A small self-supervised audio encoder (BEST-RQ), trained from scratch: norm layernorm, 8100 steps.
Rows from block 2 of a small self-supervised audio encoder (BEST-RQ), named by matrix and row number. Rows with one number belong to one neuron. Each number is 128 + 32 x the weight over its row's rms, rounded and kept within 0 to 255. All counts start at 0. Numbers have three digits each. After the name is the row's rms in percent of the matrix's.
After each neuron's rows are labels from the 100 clips, of 14848, where the neuron reaches its largest size: "responds to" is what is common among them. Only what is clearly more common there than usual is listed. The data: short read English sentences (LibriTTS-R).
# gate: second MLP gate (model.blocks.2.mlp.gate.weight, 416x160), inputs 0-79
# fc1: second MLP up (model.blocks.2.mlp.fc1.weight, 416x160), inputs 0-79
# fc2: second MLP down (model.blocks.2.mlp.fc2.weight, 160x416, transposed), outputs 0-79

gate.78 098:041102088183128128128128146128171181128116166128128128128165142111128079128165128105128096128128107078128128128128090203128128176128128152092128128128128086097051188165119144128128160158187163151128128161069128174128128091128114084128128082
fc1.78 113:128092154090170128212170128128216216128128128128202128112128060128153118082149128128128158128128128128124090128128059092065111145176128128164166128128084128073087195177167150128128128128171128045145128128128128175128128128162128102101149180
fc2.78 104:128160128128109128128128128102199000128073128128175128171128128128128128128059070128235128095128108089128128107100170128128144128128142099128078171091146128128128175128192128162128159178128107128128128118128069128128128207103154158115066116
responds to: voice: male

gate.228 117:128128156128128128117128171150180170128107162115089166128128128085128128128128143128155128193153171166128156155128180128128128093071077128128092128099180128124090128097128109047113147084150103162086103128128128128175128163094128128128182128
fc1.228 106:128128067106173128128128128128152128077128156170082116128192161128099150128089096172086128082128109100170094197142128096128128128128128128185095128128154128166150128128195128112128091046214165143102126128075128128128128128142163179057128077
fc2.228 114:095138128128160114170128127142154128128048128128128135128128168128128128090129073128128128087145128170118154162070128128087128128128126128112096098128157128128128128174118128128128103060171152128128091111128110087096128128168101128128197165
responds to: voice: male; the word "and"

gate.2 102:099128128128128128128128128128128207074128128128093124128128128128120128128128128128128178128128209128128168128080128128197128104133176076128160128189128156128192174128119143092088128114128128058128161128128084128145128153122186128084112128
fc1.2 101:181105085128181128091128128128128162078128128128128085128128162128116128094177128183128128128064076161192128128128128128078128128184200178128151169066128128181147128128094128173128128071128117115161150128128128128128073175128057067128128062
fc2.2 109:128062174178100128095151099109128128157128097128189128146223123095128096128096125105065086104128150128102100148128156128128128128128079128128128098173128128140128128207128128128128135107128128153128128128128160160128106095128128128160128166
responds to: voice: male

gate.231 106:091159128128146128128128128128092108088096209090115164128128128128085095115128169128128128057117128128128084128128128128087155128124153128101128094172154128128128128086063101128125198054128101151224099128128147128081093118084128147128128111
fc1.231 104:111128128083128056128128128128128128198103067058128094177128115128128128128083128088112128054160069137128128060049128128128084128089158108128118090072138128079226128067048128160128128128166197128128128109128203153128128128160174128128063128
fc2.231 103:128154128100082128128128128160155182128136167128128128128128119128181062128167128128089091128158185082095128128128128128128106128128128172066128061128128154154128071179178128082072071128113128128128128128128104087128128128076172128132108128
responds to: the word "i"

gate.304 094:098068128225128128196193103150099157062128083128128182174128091128184128128179073137128136101128128072168128103183128108128128161128128128128152190159128160128128096128128087182157062188128128128095128183144128128128128128128128128100128062
fc1.304 100:128128128153128128128128186128128128155169128128086192073171128079096174128135194128128201192147128120145128128080055128159172128072128152128128136110128128128159128128156106192128085105084128128128128147061128151128128128128175060076143093
fc2.304 106:128128128132158128083116128187124100101128098128161128128146128172210116128128109128170096166128128166128128063184131160128184128154128128190128161090128068148083116096174155128092128128177111171128128128128126128205191138128128128211128128
responds to: voice: female

gate.82 088:128128150178099022128113071177158098158128062128128172128089128099090128128128128128128185128128074128128180128128128128119128128085128206128128128106108128128081128128073128128078168128216225128128128128083152128128128128065128128128128128
fc1.82 084:179090145098128128128128128156095128128128128139103179128143128087068128188128128181148171128148153128128105103128086128128098128120098128046149128128128128076131113144128128201153128097179128128085128226088098098128128165128169128080128128
fc2.82 077:126128150100128181128111128102128238128128128128128125070128128128097128128128128083128165128128181128128058140128075166128077128166077128128255128098128128166128128128187128128128128159128128128128141195128209128128092128128128128128105069
responds to: voice: male

gate.276 103:128128201155078158128128141042101128204128128128128128074092128161128128104073128072128163055149128083128128128095128150128101128128166170128128178128128128158128103176164128144113084128103128128068151082128169088128128128128128153146091162
fc1.276 094:128058088159115188128120128128072160128110128128128128128128082128128121069128078128216128128120160106128116168093083128128128128128079184091078184128128128128128102165128128084191128170102066128128082128128109128128128136150128128128171093
fc2.276 104:136128178128128094137091128128128054128128128128070128110128128128128195128166154128128128098189111128093046128168169169128128138128152128128078151128128128196128141150128081076128229128179150095128128147087198128128128162097107128207170163
responds to: voice: male

gate.47 106:128128110176067098128128128174050080128128128128128149095128128093157128128092128122128181177093177152142128128128128181128128128128128128110147091128128128087128203141128128097166128128098154175045209180128097136162184128015128103182128128
fc1.47 096:128084093114128128128128122128181128128127128128149145128091128128128093128062128186141069128128128106072128128128050128072128128128128168128128120172155128195128128128186128128033128089128214128168089128176077165099177128128128146071099239
fc2.47 097:128141128051173156195156128183128145039067160153128178128128128136128163128155128128085128107128086184103045206128128173128128128128110083186102128128110128101128053118128128128128100068128128128128097128139159094128128128156077149171115116
responds to: voice: female

gate.167 079:109128128204128128128128176191128128126128128165151066128093093205128083128128107148161128128128039159106078069063151095128106128128128128128128128160179128195128128161077089128045128128086128128150079128146183128202128128175128165082128128
fc1.167 080:190169128128128128096169107128053128128152160096076128128158172081128184124169128128128208089128113179073128128186167128176065108061079119128174083161100128128070128175128128128088189128128152128139128128128085150128067128192128095083139128
fc2.167 073:161128128128093128095128128192128207128128128128140175045128107128128128182156085194128150128128152128170099128128128128103128144128129134128099128128177123059128077177128128073128065128128171128128080094128128128128183128128111128128072128
responds to: voice: male

gate.394 103:174097113128128198093128154185128194128128128128177048128128128128086128128128128185128142128128128128128043095128128158116128173128052104169128081128128105128171172128128128128128128110128128083203022128128175128138151128128198128098095128
fc1.394 103:128094130128000128128128128090128128128160128128128128143128128128121128128128128128098120090128128128128128076128085128100044128094128149082092128128128111128128128128128128128162034163097128128128128128190149108156061096128128155128128036
fc2.394 104:128105173128089115106198183075091128106128055128128128128128128155094166073128128128128200128159156128191083109128128050128145128128058148194209128191080186128011136158150128128128162128087128098150051171168105198074128128128128125157087128
responds to: voice: female