A small self-supervised audio encoder (BEST-RQ), trained from scratch.
Model: log mel input, arch conformer, norm layernorm, layers 6, width 160.
Training: muon at rate 0.0026, batches of 256.
Rows from block 3 of a small self-supervised audio encoder (BEST-RQ), named by matrix and row number. Rows with one number belong to one neuron. Each number is 500 + 25 x the weight over its row's rms, rounded and kept within 0 to 999. All counts start at 0. Numbers have three digits each.
After each neuron's rows are labels from the 100 clips, of 14848, where the neuron reaches its largest size: "top examples" is what is common among them; "loudest" is the band of the loudest frequency at the time of the peak. Only what is clearly more common there than usual is listed. The data: short read English sentences (LibriTTS-R).
# gate: first MLP gate (model.blocks.3.ff1.gate.weight, 416x160), inputs 0-159
# fc1: first MLP up (model.blocks.3.ff1.fc1.weight, 416x160), inputs 0-159
# fc2: first MLP down (model.blocks.3.ff1.fc2.weight, 160x416, transposed), outputs 0-159

gate.136:462538500500500500447500522573500500500500527448500500477524519500500500500441500500454524500466500500521477500531500509500484565489500507500500505500500459457464500500500491470500500488542500500500500500500500529460500500500517466522500500500543500500522491500473500500500531540500482542449465436454500536469500500500500457500520491445500528452500541500500476500507541535531464500500512500500464500500500460500500480500500500471453487481537463500540515526491544500523500430531524
fc1.136:500461500500500500500529456500500446500496423500500500500500484525500500500500500531529448521500533500535500457461500492500500500500544450500512441544542500500561466446500553520515500500443500476500500552460501500500520500500501450503500500546500467500500500500532493550500500456500500500500522500500500500563485500500500524515500500552500516500500500461459500500518500539500500500515544500500524500447500500500500490521471536500511532461500469500500483500500464500500425500500509
fc2.136:500500500522526500500500535475500500447500500500532488457481500546479500469500500577493540544462500494500500500500471500544460530500452500476500465500500500515482500540500500500465482540500500527446500457500500500500477500500472500424471519500504459526513485520447552511513500500519500521519500451555436503560483500485500500500500477500500475500500530532444500511474487500500500500500500500464500500500500500470500538521500461500443500500500525500500531547500502526528510462532500
top examples: voice: male
loudest: 250 to 500 Hz

gate.68:526500518500500500527531500500500470500500544474500500538524454501523500500555455433500500500500500500500500500463500500500500500519500463535482524445556472500500500500500500540500435493500500500543500465500500557455556500500500493500533567500512542500500473500531500468522500503429500500490500433500500500489500500486500485520534462500571480529542554500500500500500500500500500500500481465500500500500453500500436532459477500500500500500500500519549500500500500500479500500476500
fc1.68:572500500500555448500455511500456573500500481484514500500500500525500474528527560500500512517500500536462500500500500486500500488500500500474526500500525475469500500500491467517500500500547460500524546500500500500477528474545489500500517515521500500469558545474500497500500500541500493454455460493562500500500500500510485514534500500444529500500500500500475500495500500500500450532521500500500540500527556500471521434466500445542500533500500542449500500500500510512509483500500525
fc2.68:549476500477500500500500500500528500531470500500500522500488500500500500500476500500455500462500478473470456466500524500473527500500500500518500500500521481500500578472500500462500500541465552542476486553500477449460524476480500500467500487500534500549500500510500500500500455414488501500522500539500475500512516500500549500464451500542550500500500514476500500500543500490500495442500530500500500540500500486474539500448439552486500544492483500500500518500525500500502500500561500
top examples: voice: male
loudest: 4000 to 8000 Hz

gate.123:500516477500476500533472488500500500520510541500500478534500500515500481532500534500500528522500500560500500500500520474500544515544472468450516500478478490566500500511500500500485463500500562500500478500482500500500500500526500485533482511500500515500500453452512500500500500500500468467500500500512500613531500452524438500500500475471500570500475489500469500500449500500484474500500489500500500500484476470546500500486500545500538483548500479500500557538512500440459464500500500
fc1.123:490528522500462519500500500456500510500500500500464500542500528500500522500500513500516500474478509526500500475462464551500543450543509500500539448499500505500500500500500518453500517445500493456500487500500541500525525484526515498511500500500500475541537500476528532526557500500500534500500474500454571500469500500500564500451500500552500446500500485500500477500558500500500500524439500500500500514500530472582471500448471500500480515526500500500517500476454511500525500500525490
fc2.123:500500500500500476500540475498500556480468500545549475512408482500515448535506500500500543544492500533418500500549500506500500500500485500521500509500500500540554502500500528500500452500500500479500532519471500468500532500500513500500435523463500500444525492463478500501466500500500481500485536500500500519438500500500500545500491471537502538500500500500463526500500500500530500500477500471500500563500500500500500454467500462500500535500500473457500500472500500500450467500500534
top examples: voice: male
loudest: 250 to 500 Hz

gate.259:449511500455584552467500519459514500538500500500500481551500448500500500542500500483515472550467477455502500500447500500500527500500500435528462500500500524500500500488500461445500500500520524564500550500500490500500466500519500500500481540521500500490522500500500500500493549477500492462500500500484500500468500535500500500500529488500539483518427500500538482517500500443500485500546500540500474428471525451488500500500500500513532500500480475500538500500500500500500500500495500
fc1.259:466500500500479471528505527500486500500500562500500518500500500551500500487500500500527500531534516500457500471500560468500490500500500500484500500466453485507563500526500583500500475500476500423516533527500476500500500491448418507500500500470500500500500500500500500500527500463500500500500525500500475500500500500500509468500466448519475500500540500500483467500446500531553500500420500449524500500461500500505500500500500500457500500464500527538500500500500527504500500568529530
fc2.259:526500500463500500512491543519500500500456489500503445473491500526500566492510500525500500500500500500521500522500524467500500553475500500500498447532500500535473465500491500500500484517513500463427406500472500598513500452500500500545500500500500500503500547469500500552500516436497500512453500513500500527500437545500530518500500448474515500500497500500500500493500500475500500534500518500529500496500500500455500500532500500509500500473500456500500500500500535435531500500500500
top examples: voice: male
loudest: 250 to 500 Hz

gate.82:500443500500500536512534500534515450466486532500476492500500523500500530474462500485515519472500451500460475500467421491492500469500435516467500500456513500500500459519482500551500500463513468517533533490540500500555500503465500469517469548452500531531500500500500480477500500500502537500500500529502486529500456500444500431500500500536480578567500500500517470500500500554479500500500495500500468470500500500536500500484534500500519500500500500500500500500500482519500500500500500
fc1.82:500537500530548500483500479460500477500521491500500516500500477500483500500450500500500478562520500500533500527500487500469500500476523466530500500472514500477529500492500466500500526500465480510528500482447500500500500500532526500526513494500545530477523500500515421500500532500500472500476475500555464500531518500500462500500530500500443429500463500500500480536500500453541435551551542482500500500541500575465500500477530500500546474478529500458500487500500500500469500500500500
fc2.82:500500481514500598500517500500500500539436529482500453540500526480500500500500500457492500500500483500475530500472500500475515486500525500500524479458500500468556500510500508500500515500500481529500500520500546500500500526460500500500500521500525500500500500465446500500461500457500500500424467475500500515500472523489500560500500563453500480542500478500500500528500489500541477422500500522462474500531500500500500508500436500500500550500469520537500548554500500525500500504506500
top examples: voice: male
loudest: 250 to 500 Hz

gate.84:532533533517500558500500500468500471500500525500500516500500465500500456458500465500500500500464535500474500482500500500500557518500500512448500500459500541515471488500472500500492500500536500500500500518548520555500534449524512550435500416500465500534502500451500500500469500547555500500555490500484500500447456554483507446523480475542539461500458500474500478500524500500500472443500500485500500500500500529519529500500493491488475492500500500500500500500500500522500500491500500
fc1.84:488481500500500500470500500527500500483500528486500500500500500500452505500500461500500504500500472500500474500500500520500500500500500553529468523500500466445500548500525464440500500500489500500500484436500495535439500500474492450569441500500500522505463500500523464500500500468477500500527603546500500500500500546500500500462541500500500500500472479500515458500500476500500500500522562469458535500500538500500484444500517520430500500543483500517547500500532500500500500526500500
fc2.84:500538500500500500453462500472527480500500483500572536541473500566500500553492443500500500500500500500500488500475536545519500500428500500456500410448487582500481500479500500500500526526532500500500500500517500455500500500500520500529500495548527552500500500512500500500530433470500483525500473473500500503510475500500500505469500500500459500500500524500481500447473500500500500500500469479500500479500458500542487458500500526500500494551500493500523500500528500500500523500472538
top examples: voice: female
loudest: 4000 to 8000 Hz

gate.217:519500530500500486500541500500444443500500530529471450500500500500500500540500542548471500477500500506463529486500461455567500474507500500523528483535500500472500509500500500500484508500500500469461460496482500456529500448500531541484542500483500500500500500500477610494524528500500486508457500500554541465517500482500536500500500477502518500491500512560488501500500500487500456500477500542500547500537505486528500531500500521500500472473462516500476521500500482541500500454468500
fc1.217:500424500531500523500500500509500500469500500509488529478500528500524447500500533500500500472476500500500524500500550434441500488486500500536473500549486458500469528500500500500534472481500500543500500500474515472534517500500442462500500500576500500544462500470500500500500463500500500491523500460500500464512472500500500532500500500512429530500470500500500506556500500510500468500500500454500452488525472500500500433543500500500500478450500500529534523458522500482500500532552500
fc2.217:500526450476485522500500500500469531438500500500500500545500500500521531472500500500500500458500545468493500588493473500452460500500530500500500527500500489522500463513500500515528500500528500500521487500500500480500500500539500500500500500527500500488500500500528518561433500500527500500492576500478518464542500488562533500500525512500500500500454500500521500500500500500500500500497466484500448560528506500500500500500500462481471489444533500533500500527500500550455500422464540
top examples: voice: female
loudest: 250 to 500 Hz; 500 to 1000 Hz

gate.214:500500534480542533481529476500500500470481481546500531500500437500500500471500500517515500490500535500500536500514489500486500538500472471500479523487459522470466485466528500500513500468481500500475483466482474475473500526472500500500500500528543528473500568555454500519541500500461500500534500539520500457550500500500469512445500500440538500539537522455487500549500500523500500483479546500471468500467500500500527479443500536500485500444500518500500500530500542519500500500459500
fc1.214:500500500486500500500500477500500460500500500530519550500500500500481501500500500476462500500500520534532451500500454500500529553500500500559500500490483478562466534477527500540464500500500500520464513520500438459500500476426463561500514543443529500537540491500470509500500484451479497500516463500533500500529500545461540556500524472551517484515534539478500500500516500500483500500536500488500501500500452500529509454500476500500540500500462500484466500538500478492500500500500500
fc2.214:544496459500500477478500565500518500500531463478500500543500537500527500500532500508520500506510531518542526500500476480500500528500483422500459500500507500481500500500540450495510520500539500500500500476500500562500500506500474500499500438500520509500500534500481500500512549515449442457497500500434529536503481500500500545500500500485500515537458520500513483468526500500500500463439500500500536453500487500500538500471439435537544479500500500523500487500468487500476500500472500
top examples: voice: female
loudest: 250 to 500 Hz; 4000 to 8000 Hz

gate.255:500500543532500500518509500455500480500540500482500548500500500469500500500522500475462500553510500500500500530500500455536500500487474500484430500500500500500500466524554538492500449554458458500512471438500541513500486500500500452500500500500531500548500512500500500440500500500523534487500517473500462500527500505500575500500500500500525500442537555500500519500500500500507442500519524500518500500500500500500500536463470466500492500477500472448500478500530465500561531534518513
fc1.255:502525500500500500541448500480500500478472530515476500493500542500535457500424560500500500502500500482500500461540500500460525467550500473500467482500488527484474500500447471430500536535500500500500500500527450474500500500522500500493545500500500521527539541500476485500527500466529420500500500529523500500493500429500500536500469556500500446500500439472522532481473500514500500493500500516500500500500522500500500500500500500500534500521500522500539493482516500475491500470452465
fc2.255:500526500500470524500458500500554500500500500537500447485500500500521570500442500500532500500500476500500500500500500528500438479487500508500500491500500520533473500546500500500500500472500445500489500500500432500500500500500476560500608500500519491500500465500500528500545500500500484500500500500547519500506500500482461543482500500500500500500479549554500500500444479500486500535500524500520460500567500500500500500464477550500500500500454500509466552500500528500544476500538500
top examples: voice: male
loudest: 4000 to 8000 Hz

gate.62:535500500500502500459468527536500423529465487442505500532500530447500500500551500455500472500500457476460458577485500500500500491465500500548500500532483500500538500500500460500500500500500500500500554500500527473426460497545544528500456517500500500500500500500500463543500500500484500500500500500524500535560500500468500500500500500469542554522500500500530500525489500500500500500500500546500500465500520459500500462500500500514500500500457481553557500482517472500500500500500500
fc1.62:500500474500453520500500500500446537500500526500500518440500494500548562500482552500535465472495500500500476561500459500513513500500468507534500500500500478500529500500500529547500475500500492500500542500477500500529500538542490500475500473500469552500495524500500436500500534482500485526530570518500548500467500477500500477522500500521500500463500500482503449531500472500500453500431464500544479465514509500529500500500559470500516500467500500500500553500514500527457500500474471
fc2.62:522544465500500500472500466500488544500530500519466500500500464470450500500500452521534500460529500525525442472500500548452500516500470500500500500500500515500478500500500500460444500546503500492470458514500457500470519500500488500500546541446524514546544508538500500533500500511500500500536500518500488484453500500468500500500531500535500500500536449561454458500500500475500466500515500468500500468477504500488483542543500540528556470516485530500500500500492524500500530547500526
top examples: voice: male
loudest: 250 to 500 Hz

gate.53:500500452500500500516468500500500500500485552500513500422500475500546527500500500500500463500564500527500548500499500500433500500552531500500544500500480444500550491500455500500523460500475500500503500526463459500500541512500500500551500500500552537500515487475480548446471514506531500500500539500500438500500500526533467500500500548500500500509500500500532500500469500500448530500500500500538455555524500500516500459535547500465500500500500471500500500500546500524489500500500494
fc1.53:508471531500471500479500542467500546518500500500533474463472500500500506535500479536500500460546515532500542454500467500457457536500500500500500482456500480485542486543533500500526500452500455529500500521500517500500494475500525500500539500500500500500500500500500468465500473500555500500500500542511500500500500514462530453500500500528524500524500467476545522500500458471500500530500500500527466500500500500500468451541500470469470473452500500500519500521500500500409555500461563
fc2.53:560512500500500500500500414491438500500570500500500500519483494463500500511500500542500500500500449500500500529540457500500525545500500500500500533500500529512500500500462438532566475500500500500500500500500494500500500519439531500500508487442500500488500500500528515500500500500500500455451500460442500500540485545500524500500500523500500500500500570500500470500500500500500460533523467500500500553500500477552540480480500538528500500481524545500500501442500500524500500516465500
top examples: voice: male
loudest: 250 to 500 Hz

gate.332:500427526514500552518426482500500502547527500495484500469500531500500500528529500500542500537511470548500528500500455500488500579500500469500500500500500500500500480500500500426474500500479531447506546500532536500500541500500500500500500500479471516456500500500474516500467479500500500483468527500467500468535500500500494500551498516500500500531500533500473524534460500500500500471536530500500500484460500500448500543475508568480478500500487500541487486500500480514519500500572512
fc1.332:500484537500500494500550482566500500500500480500500473500500500540442537487448481500544473519524500500500500459482529500500550515490533500500500478511500500500500516526500526526500463478500500500500500500500459500500500529474500469500447500513542500485469534539500479534455500500455523514500500500452500500496500500439545500483500500560470523430549553485500500519500477501500453449500500486458500500476545500487529516468542500500477500500460500462500536500500500539500533476500500
fc2.332:500468504500487500488561522500500529500500500500466487500500500474500500508500467500500448489500489535434448511524520520500460484462462475500500500517482507500500500500500456500470500500535500548477500500475500500500500500500548503501475500500500448509500500500484500550500481500552563452500543500486554500503540482470500500500500500500500500500500537500527500502500487532500518480533508500426526500537517500573500477500500500494500454500542549500500500500518500500402487500450534
top examples: voice: female
loudest: 4000 to 8000 Hz

gate.94:500523485463458500439500473518523500500500500500455500516500500528500519482500512522500500531461465457534500528472500500500467500500500500500500468500500514452500500464548500500535522500500500500500473500500466500472481491500539470527518480500480500473500518543500475465500500500485500500500450500570500500489500522531500479500500496500573500500468562500517500500464481546500548500466500518500476476526477500475524533500473535556482516444536472551540500500548500539543500521484455
fc1.94:447538546500460448535484488500500459542500482477435482534500510452500500487500500500500546500554500500500529500467480485500500478500500525500512500523570524500544500500500476500447500500508500500485548500500500500500500500532500500542550484537440535500500525500491554500500500500500456500500532500500472500447500490500500500532550532455500473500457500474506497553478500517500500500500500500525500500500500500468500458500480500500467468500526508500500518485500415500550493500500500
fc2.94:465500500481500527500540468500500538500527500533528488500500500500477500500500548500548470528568500500499500500524500500500549500500500501500482515500483500500500468500500545468544500500493479500545500500438458500500555500500500500512523474500450500476500500461449500460556434464500516500550526500500526500500500466500500544512500500500500500500461527500562500489500474500500477447500500540500531500556500550432502500524500500474500500450500500447500500500500500500472500500464520
top examples: voice: female
loudest: 250 to 500 Hz; 500 to 1000 Hz

gate.17:500535476500500459500450500500486500500438489500500500500500500500473500500500478500500474460483500500520482474548517484563500490500539500500571500449465500520535500480500500465500500500500500475462464500500518477500509500469500500500500528541500500500512500477463500500519478500500557460539541500500500453555448500545500519500500506510468521500436451500500529500484524500525500500500535524500500500458456520544500475500474500500500535500500480500500500541467557500494550537448539
fc1.17:530531500439500531511500451500519465500500500495500500468500526490538468500570500500524489464518500517500500500500500560500500452500500500500500500515514500434526475541447500553500500517500500500464500500500500524500531491554500533497500537500539500468454500464500500500461500465500520520562451480500471541500500537500500478500494462477558500500533500500470500492462500500543500506500500500500500461473538500500456536500500532470500462500487500532578500500500500500500469500500500
fc2.17:500522523500520500500500504500463500521500461542529500500474461556496440531500519512500465545455500530498477465475500500474541510480500451452525500528500490500492500464459500500544492455548500530500500532540478486492500443500500434462500500517438535462542500491532484500546496500500500500481435500487480500500500500500480531464500500500500500500455462507500538500500531500500500500500509500500488518500535522516500500535552500512500505532485479500515500500500571478533500500474500
top examples: voice: female
loudest: 250 to 500 Hz

gate.58:563500471500427513558500500470541500500467526500468500466455545475500541539500491519462500477529500483500541467500500500500500476531500500532501500500500500519459500500490486500500500500500500472523500537514500500528555461472516516500462486511500500500529513500500486511500448500500524500458454523500516463500500500500500500500500452477518457497546521531470500557521518500456475500500557500465523500500500500500547515500500475561537500500538451483487500500513502500500522481557527
fc1.58:500479500500514500488540500573529500500464464445533500500500425467532482500517479500548500455474500500468500530500552500500568500500500475500500487500500500500500500541500518471500500500500500500500500509440542557500529500534500528559500500477445490500500448514523500470440527478538500500551532500461500470523500482483486516500500500482500515516472454500469500500506535470500500500519540523500500500476453519483456500500500500500523462559500500486500481525500500500500500500500500
fc2.58:500500500500500500532500500416500500525540544500477535500500529500500500500500470465500500500500541500500500471500534462534579500529500540465509500452500500500463537500474512500500521518500479500464498500500518491433500471512468500419500478521500459500500474514500558488500460479500558525500527523500500531500500547526486500546500476552431537500532500486500500519500500500449500543500500500467500500500500500500472500523465500500500482467500500490471519534520518472522500500500486
top examples: voice: female
loudest: 4000 to 8000 Hz

gate.75:499512515467486500520511514549485463500521548500456500456476481500500500500500573421502500524500500496500519500542480511500500500474541500550482536500500500500518519500470455521500528471470500469500500470500500511548500500500500481526480510486500569536543500500500528526500500500500500500500500480450529500500547500466460481500447500500516500492500470500500532528477500500500515483500486500500511500482489522500460500539488463500502484428463500500541522500462469500467527457509576
fc1.75:500500517546500500426502500500511538478500500500500484474530515531478490500500484500500500557478500500500500478500500500500500436500500485500539471490500520500485500544466533456500500533496530500500500500500518500547443500500449536514460500500529490531500481500500500583538500500531426500480500500500500500500500544447538477500516500482500470500500500500466500515474500500500500500539539512500469500504500551448520500519500524525472455477500545532568500488500555500500500500529524
fc2.75:500500500548526500500541539470516545500479500500500526488500468520485500500521531500500488474500500506500551529528500512519500500500467468516500554500531476500500539500540530500517479566500460500525500476528500500500529468500500500500521490500537500556500418522462500500494500513475478500508443530500444500545500441500481500500500468522500492500500530430483541514500500469500490493500500500482500500443500532500500548500500500581500500436500500484500485500500497528490480500480474
top examples: voice: male
loudest: 2000 to 4000 Hz

gate.414:486500459500500500546488500526548500500500500505530500500500553500500500500526551500478500500527500527483500441500460500516448453500500475472500500531500477500446500500500500500528500500500445500500500500462500477500500557481500500500477506500518500584500555468500519500470500441500467500520500476500449544500525500475558551459466500500500500500533500500490527500520511500500500520500500500500500545530523527460500467500474500521500500434500500453505500545542475527476500506535500
fc1.414:500510542524546488500500500462550530476533525470500475500539437500519500517500532500547500500526500553476486500556539500500500448500500463500500500500500500482533508500460500522500531500500533472500500476512475529518500482500486542500500546500519500472532562468500500500500500474500500500500500451469500500534500529500514526500467500527544582500474470530500432500509527500447500482500500473483500522500500500500500500500500500452485486500500500455500500500574464500500473470500476
fc2.414:500442565500486500500392500474522461500500463500481500500521500508497483472500500500468500500500500458500500500500500481538500479544525481500479525500500471532479500500500500500520500500500500500500515461500500473511526500470521538500500500545453500507464497500526500470500500516500500500500486535515518500500481558550574500438500500500531500500504475526461478555475500532500500467553500500506440500527500536500461500500500500500453539500500537500483500500555500485541500500500537
top examples: voice: male
loudest: 250 to 500 Hz

gate.252:471534500518459500458500545476500547516500500455500431540500500491500500516472518486500500537474500526480500500500449500533500551500500542514482485549500455449500500500500428523500542533500438469500500480524500500442549500500533514500500500500515500500500500510500500500500475500500500500532491500500546457470500468480500500500500500500548500500500569563500516500500500482500500463500500500473500500444500520500514484483476512534482484527500500530500500500500500537516500498440444
fc1.252:546530500496500500513500476460500460500500546500500532534454500558500459500556500500478500532521500483500538500432500500520500500510463517500483454500500500484520500500500500475500521543483500500500506500473500440525461456500500531500473500500479500483451464500500500479500510500477473500500530452469500500500509524485500500531500475489500500529580500432543552514493500452529500484500482484500558500526504444500456500500513500525545500500497477458500500500500500480529500500465463
fc2.252:517500545500477500500500570500516500447479482474516500500535467548467500500505515509484533500532500535500492500474548500500458500546500500500456500500523477467500500465525500500500500511483500500528464532500462562476500500470500520482514467500539506443500500475515500500500441500500500500500486513455500500481500500500491526500500500498559500500521500460500500500500500467500500500540494484500533525500500556500500481479500490500537592500500459500539500500473466500500500584500439
top examples: voice: male
loudest: 250 to 500 Hz